python train.py --encoder_arch="quartznet" --spec_augment=true --tokenizer="word" --vocab_size=56 --text_encoder_fused_qkv=true --text_encoder_bias="all" --learning_rate=0.0023 --precondition_frequency=16 --max_grad_norm=5.0 --max_steps=7500 --final_lr_fraction=0 --warmup_steps=750
Rows from block 4 of the text encoder of a small contrastive audio-text model, named by matrix and row number. Rows with one number belong to one neuron. Each number is 50 + 10 x the weight over its row's rms, rounded and kept within 0 to 99. All counts start at 0.
After each neuron's rows are labels from the 100 texts, of 14848, where the neuron reaches its largest size: "fires on" is the input token at the peak. Only what is clearly more common there than usual is listed. The data: synthesized solo parts of chorales (CocoChorales). In brackets: how many of the 100.
# gate: MLP gate (text_encoder.blocks.4.mlp.gate.weight, 672x256), inputs 86-171
# fc1: MLP up (text_encoder.blocks.4.mlp.fc1.weight, 672x256), inputs 86-171
# fc2: MLP down (text_encoder.blocks.4.mlp.fc2.weight, 256x672, transposed), outputs 86-171

gate.113:65 62 55 34 42 74 62 59 62 48 45 49 28 62 52 57 47 49 68 54 53 50 34 41 57 47 49 59 37 38 44 39 56 66 48 66 44 51 55 69 65 56 52 38 29 53 51 43 61 53 56 35 50 37 53 51 30 66 56 71 61 43 33 28 45 58 45 53 42 57 59 39 41 39 51 39 52 52 41 41 40 50 33 57 49 58
fc1.113:41 63 43 49 49 35 52 50 54 38 36 51 47 50 50 59 64 36 48 38 67 48 66 60 62 50 53 69 54 47 40 55 61 48 39 49 46 61 43 48 52 33 37 71 39 42 58 65 65 53 57 43 57 44 49 79 54 59 55 42 56 52 59 52 46 46 64 48 50 33 42 62 48 51 39 29 50 41 52 37 36 42 39 63 56 50
fc2.113:61 27 48 52 39 69 58 60 47 40 48 48 41 53 56 55 48 53 46 45 62 48 47 36 72 42 48 43 24 45 42 48 55 53 44 76 60 43 55 49 63 47 44 35 38 57 56 42 46 61 60 53 39 38 62 29 43 53 70 62 43 47 44 44 42 50 51 56 39 54 57 57 46 57 44 42 49 32 56 45 53 46 54 56 44 61
fires on: "4" (100)

gate.55:55 57 46 42 56 65 46 40 33 63 48 53 41 50 39 43 40 66 50 54 48 60 61 58 49 47 43 60 59 61 43 41 46 50 37 30 41 45 50 60 41 49 51 45 51 60 35 46 58 39 44 50 64 60 40 37 43 32 60 45 40 51 59 58 43 46 63 62 39 47 55 52 65 70 54 44 44 61 45 59 46 49 53 49 55 47
fc1.55:59 55 48 42 33 18 47 31 50 61 52 49 42 60 50 50 55 54 31 60 54 54 50 55 44 23 43 55 62 44 56 37 64 52 42 57 54 62 52 49 47 59 47 36 44 39 60 42 59 33 62 48 41 24 53 43 48 42 56 50 42 53 54 65 38 64 72 52 54 57 42 58 67 48 20 58 46 28 42 52 40 61 51 57 51 56
fc2.55:60 60 46 51 46 29 63 39 55 58 69 45 46 62 58 60 62 41 51 43 41 45 65 60 41 45 42 58 56 57 47 51 65 56 54 35 53 41 63 45 52 61 41 50 56 49 52 67 57 55 61 49 41 41 69 45 36 53 40 59 50 49 52 39 56 58 68 35 65 54 35 46 50 45 26 53 61 43 66 50 37 71 27 50 56 49
fires on: "4" (60); "bass" (17); "c" (10)

gate.306:60 32 55 43 54 50 47 63 33 59 58 43 53 69 34 60 55 74 50 50 59 31 48 41 54 60 33 63 57 61 57 47 32 62 55 59 42 43 40 41 61 31 49 52 31 52 56 51 42 37 53 53 53 54 41 59 46 50 52 39 53 63 40 60 30 35 64 44 44 51 40 68 48 51 33 35 63 53 59 47 29 63 57 51 49 64
fc1.306:34 56 60 68 48 59 64 67 53 49 46 50 51 47 66 68 61 43 48 56 55 51 56 63 57 73 55 62 31 62 50 50 44 66 65 63 38 36 53 36 57 44 35 29 52 56 51 73 40 45 57 69 61 63 62 41 55 38 43 46 62 57 37 40 58 53 58 45 36 46 73 42 59 48 43 43 48 40 60 49 52 52 48 42 53 51
fc2.306:39 42 63 47 54 50 53 51 44 44 41 48 42 37 55 39 62 43 58 35 63 45 40 55 48 63 63 53 33 59 50 41 60 69 55 62 38 52 52 40 57 66 56 52 52 47 44 60 60 60 57 48 64 54 73 49 55 50 30 44 54 58 52 65 46 44 40 52 57 59 69 39 58 36 38 58 47 33 42 54 66 45 67 38 38 43
fires on: "<end>" (47); "3" (43)

gate.204:38 51 61 40 39 56 67 63 48 42 58 55 52 66 55 52 62 49 63 31 35 35 42 57 48 35 58 32 44 39 39 66 62 56 41 44 45 57 60 58 46 37 61 40 46 45 52 54 45 57 44 43 51 58 48 65 44 63 49 58 38 70 51 48 40 34 57 78 49 54 43 34 43 44 52 41 44 57 55 55 58 55 46 31 43 39
fc1.204:46 45 64 52 69 34 56 56 55 59 50 39 55 29 33 50 60 28 46 59 54 46 49 53 36 53 56 58 52 59 45 54 55 60 52 39 56 42 31 56 43 49 47 28 43 42 54 37 40 33 48 56 51 43 59 49 47 49 39 44 47 52 59 67 43 56 54 56 33 46 26 39 62 50 47 64 55 57 58 34 52 66 42 57 49 58
fc2.204:48 54 55 38 60 43 51 50 48 50 39 41 44 50 43 72 55 54 46 52 63 52 64 53 50 53 54 39 35 57 45 45 53 59 54 48 62 66 46 49 57 53 51 44 46 53 53 54 59 52 54 52 57 44 40 42 49 39 49 54 45 44 61 49 64 56 46 49 33 41 57 45 51 39 54 69 51 33 53 27 36 68 49 61 60 42
fires on: "<end>" (33); "4" (27); "3" (17)

gate.219:45 33 54 64 60 46 44 66 43 44 64 48 58 42 38 35 62 55 38 47 59 68 47 55 63 57 53 37 42 62 41 58 57 56 65 55 51 43 49 29 49 61 59 72 53 42 41 49 48 40 38 45 53 64 53 56 54 36 49 41 49 49 46 42 31 46 39 51 64 74 43 41 53 48 55 53 54 61 52 53 54 62 43 54 58 54
fc1.219:52 47 51 50 66 53 47 38 62 53 39 42 58 36 44 54 51 40 48 38 49 43 59 49 50 54 56 23 45 71 39 53 59 46 32 49 52 51 68 54 42 45 60 41 63 48 55 32 41 55 42 50 67 53 56 59 54 42 70 62 34 45 51 52 55 47 59 44 42 47 66 61 58 65 28 54 65 53 65 51 58 45 57 43 47 47
fc2.219:46 48 52 53 45 57 32 41 32 45 41 53 42 74 58 29 42 57 64 64 39 52 64 32 37 45 72 55 48 42 59 47 47 52 29 58 61 52 50 49 44 41 49 47 44 38 74 43 66 43 41 40 54 67 48 42 43 54 55 66 37 60 39 67 34 35 46 53 54 37 45 51 39 43 39 47 58 37 44 56 66 45 45 39 35 47
fires on: "g5" (54); "<end>" (46)

gate.312:60 42 38 58 62 43 43 46 55 57 49 36 48 57 37 51 49 60 30 54 44 56 55 39 44 55 45 46 42 61 60 45 39 52 54 46 65 44 42 47 39 61 44 70 38 57 69 50 63 46 33 64 76 61 35 58 58 37 64 48 55 39 71 36 63 49 49 37 61 43 50 44 46 56 40 39 54 49 46 54 31 52 36 55 57 55
fc1.312:47 56 45 69 66 40 59 22 52 46 51 32 62 46 39 53 47 35 45 38 47 38 42 31 57 64 32 50 43 47 37 40 54 56 64 35 48 62 44 69 52 47 52 43 50 63 42 29 61 58 56 56 56 50 30 52 61 36 55 75 59 60 45 55 61 55 52 45 47 45 60 46 54 66 50 48 70 46 61 56 65 54 34 48 58 50
fc2.312:38 43 41 48 44 55 59 33 78 53 48 60 56 71 47 46 55 41 51 53 27 47 35 49 43 43 39 51 35 48 34 51 50 47 51 53 65 52 27 54 45 28 43 45 52 52 41 62 47 37 43 72 52 43 50 59 51 48 54 43 53 46 62 36 57 51 48 52 56 54 55 40 61 45 55 45 44 46 54 65 39 61 53 34 61 47
fires on: "4" (60); "<end>" (28); "c" (7)

gate.327:69 49 31 63 54 60 57 35 58 37 48 40 66 44 44 43 48 59 40 50 39 55 64 53 56 45 35 43 53 39 29 48 54 43 45 63 55 45 41 54 67 58 44 45 42 62 43 52 53 65 45 71 59 78 54 52 65 52 52 53 48 38 41 54 43 42 63 44 66 36 52 61 70 66 47 54 57 49 54 46 38 52 45 40 51 47
fc1.327:45 30 42 48 40 44 35 72 41 36 53 69 47 55 42 67 43 53 61 53 73 57 33 39 67 46 47 56 55 46 36 75 56 49 54 55 42 57 57 73 35 40 50 56 52 49 53 42 43 66 49 51 56 32 57 40 26 69 40 54 56 48 41 36 49 46 34 43 53 67 61 55 57 27 48 56 54 39 48 44 51 63 41 38 60 52
fc2.327:46 63 38 59 59 57 44 51 34 43 60 59 48 50 50 47 26 70 45 40 48 39 62 37 39 22 64 37 60 52 40 63 49 37 47 35 56 55 50 68 45 47 47 56 22 40 55 54 40 59 36 52 56 60 43 34 58 62 42 55 45 55 44 40 59 43 53 40 49 48 35 57 52 50 57 49 47 58 32 45 44 46 46 42 43 43
fires on: "c" (75); "3" (10)

gate.498:63 50 38 45 57 45 58 52 40 44 51 50 50 65 70 21 55 54 37 44 50 47 62 47 69 65 66 57 40 37 52 66 49 33 57 60 31 47 52 36 53 56 62 36 68 50 41 36 49 32 67 58 44 47 51 47 58 39 43 54 39 42 45 55 67 53 65 46 45 49 34 51 58 70 54 48 52 60 60 60 68 45 45 42 41 62
fc1.498:27 61 43 47 54 73 32 62 54 47 60 47 70 33 53 27 51 62 54 45 43 59 51 40 50 39 54 55 46 45 46 34 50 34 47 60 54 62 53 33 42 59 41 60 44 65 55 34 53 43 67 46 47 56 52 21 36 32 49 62 50 55 60 62 76 43 52 58 50 53 61 32 46 67 47 28 58 57 45 74 51 33 35 40 43 51
fc2.498:39 43 41 43 61 32 62 55 46 34 45 46 38 57 55 48 43 63 47 54 48 37 57 49 49 52 41 53 57 36 43 46 52 45 62 51 30 48 48 44 50 57 44 54 42 40 28 55 59 34 44 37 59 55 51 59 71 52 53 64 39 56 46 39 37 37 67 29 49 40 55 69 50 69 42 59 45 50 37 46 62 65 56 37 41 44
fires on: "c" (100)

gate.100:36 37 60 60 41 61 55 61 40 43 39 61 51 33 62 34 39 33 53 53 50 67 79 66 61 49 30 54 48 68 54 40 39 53 39 62 39 63 52 49 53 50 52 62 36 42 40 50 51 62 33 52 50 50 35 62 39 45 47 40 45 50 69 45 46 64 59 47 50 41 54 46 36 54 58 46 53 56 59 38 50 48 68 50 45 47
fc1.100:66 49 47 61 41 54 54 43 48 57 50 53 57 35 36 52 40 59 63 41 50 33 57 63 42 50 50 60 48 56 50 51 37 44 69 52 40 37 41 44 43 29 63 55 58 48 23 44 45 29 46 61 49 44 46 54 51 50 53 45 65 65 56 64 62 61 42 49 48 43 53 44 73 50 58 45 47 46 57 57 52 61 38 48 62 41
fc2.100:78 57 39 63 47 44 53 36 34 51 57 63 49 42 61 64 51 59 64 30 50 52 60 52 44 68 60 50 46 46 62 58 37 49 54 52 53 34 47 29 57 40 62 50 62 53 22 41 39 43 68 46 58 54 43 63 57 56 36 50 58 48 51 49 62 57 41 50 45 47 57 54 55 42 60 48 56 46 43 69 57 56 49 36 63 36
fires on: "3" (73)

gate.118:42 37 46 39 40 35 46 36 46 50 59 33 58 60 54 58 48 46 37 64 38 57 62 49 49 56 59 38 43 40 67 59 60 46 38 32 48 39 39 57 46 33 49 53 52 53 47 45 48 64 46 54 74 64 47 43 58 56 49 46 48 72 45 32 49 65 51 70 59 43 48 37 48 32 45 60 49 49 37 52 47 51 61 55 51 69
fc1.118:45 56 58 71 62 41 52 48 62 53 41 44 54 40 42 45 42 50 52 48 53 56 60 55 56 45 47 59 45 64 49 43 39 23 46 46 46 61 58 28 63 54 55 36 65 47 49 36 32 51 50 72 53 45 68 50 50 45 37 30 61 59 53 50 62 40 47 63 43 38 39 53 43 60 50 63 60 48 39 47 50 39 39 47 50 50
fc2.118:49 54 58 39 55 34 52 33 54 63 30 55 46 29 60 43 67 42 54 43 47 52 36 57 48 36 46 54 48 48 49 50 39 47 52 48 56 54 62 31 67 54 61 42 68 58 45 55 36 27 35 60 60 49 68 47 42 38 45 52 69 63 34 61 48 62 35 66 48 55 40 61 45 54 43 48 56 56 47 51 60 48 41 22 61 55
fires on: "4" (40); "3" (26); "d5" (7)

gate.80:46 62 50 52 49 47 52 46 36 67 60 63 38 57 60 35 48 52 52 65 55 58 58 57 44 43 50 50 54 43 59 50 36 49 50 39 49 61 50 57 45 19 43 67 48 45 64 40 60 25 48 52 36 44 45 59 56 47 70 48 50 65 75 59 48 22 53 61 65 40 55 42 57 29 41 55 44 37 49 42 51 51 46 35 38 54
fc1.80:56 41 46 52 41 45 50 55 44 59 54 42 41 51 39 49 51 41 69 58 40 53 40 68 56 45 71 48 39 49 41 52 54 48 54 50 57 54 44 49 74 59 68 36 43 39 48 48 56 49 55 54 40 36 45 45 53 49 36 45 63 37 28 60 43 68 27 65 33 57 46 53 36 51 39 49 52 63 56 55 35 28 44 71 58 81
fc2.80:47 59 57 59 53 59 58 38 69 39 56 47 70 49 73 56 54 52 43 52 37 28 48 62 62 38 59 62 34 50 56 51 54 53 49 55 49 58 49 41 51 55 62 35 65 59 46 45 48 36 43 47 51 39 56 51 59 50 57 52 48 48 18 51 51 51 34 29 52 27 37 64 56 48 45 57 65 36 47 56 44 58 54 63 37 47
fires on: "4" (81); "3" (11)

gate.214:61 52 51 63 37 51 61 69 57 40 61 64 55 50 51 44 53 64 38 39 50 55 51 42 53 38 50 47 56 58 51 46 54 32 55 58 66 43 36 42 67 50 24 36 48 62 57 29 55 52 53 48 34 55 39 37 29 52 53 56 60 62 53 27 71 30 56 47 46 42 32 39 54 54 64 42 50 40 49 44 51 70 50 59 70 57
fc1.214:50 44 50 55 37 48 54 49 46 47 44 53 44 55 56 60 50 38 56 68 42 59 31 47 64 32 63 49 51 46 39 55 44 53 26 64 42 52 50 55 57 42 47 39 53 32 50 55 44 63 33 45 77 52 35 52 47 36 54 63 45 53 48 33 62 62 58 43 23 56 50 42 67 38 60 42 48 33 69 57 48 61 63 40 54 47
fc2.214:58 53 70 54 57 40 49 65 54 50 58 25 49 44 41 52 47 62 54 63 59 43 51 42 52 65 59 48 59 28 65 57 47 51 32 49 37 53 47 52 53 50 50 51 57 54 46 59 49 46 42 54 63 54 37 49 48 37 52 53 58 57 60 45 49 51 50 56 48 24 22 43 55 37 69 55 63 53 49 51 68 47 65 45 58 42
fires on: "4" (39); "<end>" (36)

gate.488:55 49 39 38 40 49 65 72 54 62 59 64 43 51 51 46 58 74 43 47 56 63 53 42 46 36 45 47 57 46 57 48 46 30 65 38 54 44 43 59 54 52 50 44 33 50 45 56 42 44 40 56 56 59 67 50 34 39 42 52 57 50 59 41 40 36 52 28 54 47 48 28 37 57 57 53 51 51 56 46 42 71 56 66 50 56
fc1.488:39 58 58 42 38 51 64 44 53 48 64 56 58 54 44 30 51 43 54 53 49 51 60 66 53 51 48 40 64 57 43 51 57 47 58 55 55 37 53 59 41 48 52 61 71 32 46 39 76 52 59 42 60 41 27 23 40 52 43 52 52 51 51 45 47 58 42 49 51 54 48 27 40 53 53 18 41 59 42 42 75 64 53 39 42 46
fc2.488:53 48 37 56 48 47 44 61 45 60 70 30 54 41 65 54 46 43 39 35 55 56 41 44 63 45 54 62 51 53 53 45 58 64 32 50 53 63 36 45 57 42 48 56 41 47 35 42 58 46 49 66 45 43 35 38 31 47 56 42 41 36 46 54 39 63 48 49 55 57 43 50 21 31 64 49 56 48 31 34 54 62 40 55 62 49
fires on: ":" (50); "3" (49)

gate.182:28 51 61 53 49 53 31 39 46 46 55 52 63 35 48 48 55 40 47 60 49 36 60 59 35 50 53 54 69 48 44 49 54 49 66 56 38 55 45 51 46 54 36 64 36 35 52 47 51 67 49 51 51 54 50 71 49 54 44 69 52 28 46 48 53 71 42 53 49 57 74 64 55 57 50 51 51 52 40 46 63 58 61 54 48 55
fc1.182:48 52 49 65 42 55 44 64 50 58 57 37 55 43 53 44 53 43 43 50 49 60 64 38 59 49 48 50 35 44 52 37 56 56 52 35 47 50 52 36 56 27 57 58 37 51 40 33 42 36 35 62 51 38 81 54 58 52 39 62 59 46 49 40 39 57 42 43 32 58 40 67 43 69 55 52 45 55 48 49 62 56 63 42 44 43
fc2.182:59 43 56 55 35 53 47 53 48 62 58 58 53 32 56 31 56 31 51 51 46 57 53 59 48 67 35 38 35 35 59 49 45 43 46 62 35 45 39 53 45 49 51 40 54 56 53 41 44 42 33 51 57 55 65 60 59 45 50 58 58 40 64 59 39 40 58 63 46 41 46 44 61 41 68 52 43 28 54 48 61 46 24 33 50 23
fires on: "<end>" (29); "3" (20); "bass" (15)

gate.77:45 57 50 42 47 41 49 43 73 58 70 68 40 41 58 43 58 30 47 49 57 50 55 50 50 52 62 60 53 53 20 61 53 39 52 41 42 68 59 40 53 65 68 47 58 45 53 47 64 51 48 64 50 47 64 57 61 36 48 42 46 47 61 47 35 29 33 48 42 50 59 32 23 44 38 53 31 55 68 35 66 46 45 70 48 48
fc1.77:48 65 46 35 49 61 57 65 34 57 57 52 39 44 51 50 41 59 54 65 52 56 38 38 53 39 61 49 46 44 58 70 54 62 59 29 42 59 40 57 48 49 45 74 51 50 62 34 52 49 44 37 50 45 69 45 44 63 55 41 45 39 48 67 62 68 50 57 41 34 50 37 43 40 61 51 57 43 57 69 43 47 47 53 46 47
fc2.77:55 50 46 54 40 59 39 63 43 43 54 53 38 56 45 62 40 45 50 47 54 41 50 51 52 50 46 56 42 26 63 47 52 60 49 46 42 51 55 46 43 57 59 66 40 68 51 62 65 37 72 41 42 44 51 54 42 45 50 52 36 50 39 42 43 58 56 35 44 45 48 61 65 41 53 55 52 49 57 46 49 55 43 72 47 58
fires on: "<end>" (60); "3" (20); "5" (18)

gate.438:38 61 49 52 36 52 59 34 44 55 42 47 60 38 45 44 51 49 57 52 72 37 49 48 61 55 43 49 52 44 38 41 25 51 47 59 47 45 56 53 53 42 57 70 51 52 42 56 53 59 39 60 55 36 39 34 54 51 46 36 50 50 63 49 53 44 23 73 45 47 60 51 47 55 68 50 26 62 39 42 44 36 41 42 37 57
fc1.438:54 56 44 49 39 46 56 59 56 47 54 59 55 57 41 54 45 36 52 63 53 42 66 39 29 64 47 56 53 46 69 48 47 60 60 23 41 35 25 58 64 58 40 36 54 43 68 42 47 71 38 77 52 59 54 50 55 47 45 47 54 57 41 48 30 49 58 36 50 51 48 59 36 56 53 59 49 52 49 48 49 56 48 51 44 53
fc2.438:36 47 56 48 40 43 54 56 39 40 55 56 51 44 51 49 52 30 51 49 53 21 51 61 43 60 41 59 35 54 66 55 58 51 57 46 45 72 52 47 52 52 58 45 58 55 43 48 32 42 63 57 31 44 56 37 55 42 49 56 58 36 50 71 30 57 52 48 54 44 34 51 41 39 29 50 34 33 69 44 61 66 46 43 36 56
fires on: "<end>" (27); "5" (26); "bass" (21); "3" (9)

gate.314:61 44 58 22 55 39 46 64 61 66 47 57 61 53 66 45 32 38 74 44 50 63 55 56 37 48 51 49 51 39 53 48 55 56 52 56 44 50 57 51 47 50 57 63 47 61 59 55 57 52 44 57 59 45 50 51 50 46 82 49 53 50 36 57 54 46 40 57 57 49 47 52 56 31 48 65 44 44 50 48 29 65 68 35 46 51
fc1.314:51 56 43 42 41 48 54 55 59 52 51 67 37 40 49 52 47 47 30 76 65 35 43 51 66 42 54 41 50 54 40 66 48 51 55 63 31 56 43 48 48 38 61 49 46 41 62 56 54 57 63 34 33 52 48 64 44 63 56 43 47 38 52 63 62 48 45 65 48 51 48 48 54 53 33 55 52 45 22 55 37 27 52 43 50 58
fc2.314:52 44 76 44 52 37 61 41 67 50 50 35 37 56 61 77 43 61 50 57 62 60 29 42 64 36 50 52 56 45 60 52 48 46 38 72 47 46 57 39 54 56 34 46 60 45 51 61 25 40 64 45 38 52 42 46 40 42 60 38 50 50 42 38 50 49 32 55 37 50 57 44 42 53 48 57 54 52 29 46 49 52 46 66 44 54
fires on: "3" (38); "viola" (20); "4" (13); "clarinet" (11)

gate.507:34 58 69 54 45 50 66 49 36 42 41 51 48 36 34 35 40 60 71 36 55 50 59 69 49 62 54 32 61 45 40 32 54 45 49 68 46 36 53 40 30 39 57 50 48 59 45 54 45 56 58 78 59 53 52 64 66 52 61 59 66 57 56 52 59 46 53 59 48 26 52 27 46 48 41 38 34 35 39 41 41 34 47 42 46 66
fc1.507:36 44 62 41 56 60 54 39 37 60 65 41 36 53 62 70 49 52 56 46 47 31 43 39 57 50 50 61 63 59 35 48 36 66 29 48 60 58 67 45 43 61 44 45 50 51 53 52 46 53 35 40 38 41 54 37 57 47 44 41 39 53 53 50 51 32 48 39 56 42 48 48 51 66 58 47 43 41 45 53 65 54 50 59 58 60
fc2.507:42 55 38 59 54 54 44 52 39 59 37 54 51 53 37 59 39 47 30 55 38 47 55 26 63 46 54 67 69 68 37 50 22 64 46 46 40 64 56 49 49 66 41 56 42 45 46 44 52 44 45 47 58 42 50 55 57 38 33 50 48 70 54 51 58 52 49 52 46 45 39 50 37 47 69 50 43 52 49 50 39 44 46 35 53 58
fires on: ":" (94)

gate.162:40 58 51 35 46 61 47 42 56 56 51 47 45 36 48 62 42 60 56 42 43 42 55 45 42 69 53 66 69 54 46 37 66 47 50 55 62 49 34 49 62 47 56 69 36 29 34 61 36 62 52 52 33 58 38 44 47 51 45 42 57 49 58 57 47 73 57 45 60 55 59 60 47 53 47 59 48 42 50 52 45 49 44 44 47 56
fc1.162:49 40 40 49 49 38 50 43 51 65 55 32 44 47 48 51 48 54 53 58 55 63 46 54 39 55 59 39 67 61 64 62 41 57 52 45 56 43 41 43 35 60 46 67 79 47 44 48 41 43 26 42 34 46 70 66 49 52 67 43 46 53 60 46 58 48 56 33 43 58 44 57 33 54 40 42 48 27 47 49 61 64 46 43 50 48
fc2.162:47 37 61 71 33 37 58 43 58 61 39 48 51 37 65 53 51 49 62 47 29 56 33 52 47 52 51 33 60 58 60 44 37 57 47 55 46 50 39 50 54 49 44 37 37 58 51 40 25 40 48 62 59 60 53 40 64 51 48 46 76 60 61 51 60 58 44 61 53 42 45 36 46 44 48 42 58 38 54 58 33 43 44 38 59 69
fires on: "<end>" (66); "b4" (9)

gate.145:54 47 80 56 51 48 53 22 56 52 50 63 56 53 51 44 54 38 51 56 58 39 37 56 77 51 50 57 32 39 61 44 50 49 46 30 52 57 56 53 48 65 37 58 52 58 57 45 39 32 50 67 42 45 46 41 67 62 46 47 65 70 41 48 43 56 36 46 55 47 33 68 44 41 58 55 54 55 53 56 27 43 38 42 50 31
fc1.145:67 57 37 51 56 60 51 59 52 50 53 35 61 39 71 36 52 49 62 46 37 35 75 55 57 31 28 37 34 53 36 49 51 69 61 55 51 42 56 72 54 47 55 51 49 52 51 43 57 59 57 63 60 50 28 53 50 53 47 55 59 56 57 29 49 46 65 46 55 30 46 65 61 39 42 41 42 38 39 43 51 33 55 49 59 54
fc2.145:51 58 35 57 46 62 57 52 49 59 43 44 37 43 61 47 45 63 67 43 49 48 45 59 51 15 45 45 44 44 46 47 54 65 62 41 48 44 40 32 56 45 58 57 41 40 37 69 69 52 47 67 79 59 48 55 52 54 46 64 44 35 49 49 43 51 58 62 59 48 43 62 53 60 75 42 39 43 31 43 47 40 58 51 48 39
fires on: "3" (33); "<end>" (32); "5" (28)

gate.292:63 45 44 40 57 54 45 39 46 56 43 43 37 49 37 49 40 59 33 43 72 63 51 36 54 51 60 56 55 73 79 68 55 73 55 34 55 29 46 45 65 50 45 49 47 60 67 58 58 57 31 64 41 45 53 52 61 52 56 54 54 46 49 46 45 62 46 51 65 53 51 59 35 56 49 70 66 51 51 61 56 53 69 37 57 50
fc1.292:41 40 53 47 39 57 39 39 57 45 45 50 42 52 67 56 42 41 59 67 51 53 40 55 50 48 53 61 62 50 57 52 42 37 71 53 69 60 52 55 46 52 48 18 35 50 62 59 50 56 60 56 47 52 41 53 50 55 30 58 34 63 59 42 53 53 41 46 48 55 59 56 49 38 41 43 37 37 58 47 44 51 60 78 48 62
fc2.292:49 30 42 41 64 38 58 77 64 53 46 55 59 48 65 44 37 44 50 44 40 61 40 48 61 50 38 53 52 63 57 56 47 46 69 54 44 54 68 29 53 58 47 41 47 50 26 58 50 50 57 59 53 42 37 58 40 40 40 40 39 78 28 51 59 65 60 35 44 60 54 44 61 48 60 50 57 35 45 39 52 42 51 65 69 57
fires on: "g5" (100)

gate.180:31 57 23 65 52 57 49 70 50 39 59 61 39 40 48 75 34 47 49 52 51 59 49 57 52 30 57 69 75 55 46 60 66 35 57 54 45 39 42 36 50 31 37 44 51 55 39 54 40 53 39 48 51 27 49 65 47 45 55 64 47 56 36 58 55 52 65 50 57 63 44 62 45 36 53 69 40 54 42 66 29 58 49 46 40 44
fc1.180:47 58 56 65 40 67 63 54 42 41 52 46 68 56 63 42 56 32 36 40 45 66 36 56 61 47 37 41 53 51 40 52 59 50 65 42 52 47 52 51 38 60 43 48 34 57 60 55 47 34 64 42 61 55 44 45 56 65 51 66 59 65 41 40 41 60 46 40 45 56 52 51 60 35 41 61 50 40 45 35 62 59 65 48 44 29
fc2.180:55 60 56 47 44 55 43 66 45 50 45 55 63 52 63 49 47 49 41 46 52 78 27 47 54 48 55 49 42 54 53 48 42 68 42 41 69 63 55 58 43 60 47 36 35 55 69 41 37 67 43 39 57 51 44 45 54 55 67 64 39 58 48 50 37 52 41 66 50 37 65 57 54 60 58 57 35 45 35 44 49 58 46 50 58 29
fires on: "4" (44); "3" (23); "<end>" (23)

gate.252:42 59 58 58 55 31 61 35 46 42 55 47 33 41 39 62 67 49 37 58 50 35 33 62 53 59 52 39 32 41 46 44 40 44 57 45 65 55 32 46 63 46 47 62 50 60 41 40 51 52 61 49 46 28 34 60 57 48 45 73 52 58 64 52 48 53 57 52 31 45 52 59 47 52 42 48 61 45 37 63 55 41 41 45 48 39
fc1.252:57 55 63 33 55 50 52 47 56 55 40 32 46 49 46 50 68 61 73 52 55 66 49 66 52 66 67 34 51 62 54 57 46 47 50 57 65 39 58 45 27 72 41 62 54 59 66 44 51 49 52 52 46 57 45 55 26 41 60 41 46 50 58 35 45 58 52 50 48 49 45 43 50 47 41 47 67 51 68 55 50 62 55 47 47 51
fc2.252:32 48 55 57 50 49 42 47 74 42 52 59 53 53 53 56 47 68 50 40 40 52 32 57 57 37 50 25 31 62 51 50 49 61 41 36 69 30 60 58 28 70 55 48 42 60 60 56 47 55 42 48 75 58 60 51 36 40 52 60 49 55 57 47 50 53 58 65 49 54 65 49 57 58 42 63 61 50 50 45 49 44 40 51 38 54
fires on: "<end>" (42); "5" (34); "3" (9); "c" (8)

gate.610:34 55 58 51 40 61 47 46 56 51 36 57 49 51 44 47 29 45 60 44 40 58 48 58 52 45 72 47 45 63 67 49 61 52 64 56 41 39 45 63 32 51 39 53 50 71 44 51 49 44 63 46 40 63 30 48 35 40 58 47 33 40 45 62 56 60 62 45 66 45 47 43 50 26 63 57 58 67 49 36 51 41 33 54 60 60
fc1.610:60 56 33 41 45 44 33 54 44 53 45 60 34 46 37 71 54 35 50 47 54 44 51 38 38 58 59 47 43 16 41 37 57 44 46 37 39 59 31 61 64 59 68 51 55 37 69 47 35 39 49 54 56 49 45 50 33 50 44 66 44 43 34 59 53 61 40 38 37 48 54 60 46 51 54 53 67 65 58 52 43 52 50 65 52 46
fc2.610:54 38 42 46 49 55 24 56 50 43 40 54 56 39 35 49 57 50 51 57 40 63 42 60 46 61 50 42 55 51 66 39 51 56 57 61 27 41 59 42 68 31 63 52 40 42 48 45 49 37 43 51 40 41 38 55 35 52 52 37 47 57 53 67 43 58 51 26 34 48 39 39 53 65 42 51 67 73 47 49 41 54 60 63 54 52
fires on: ":" (39); "<end>" (34); "3" (19)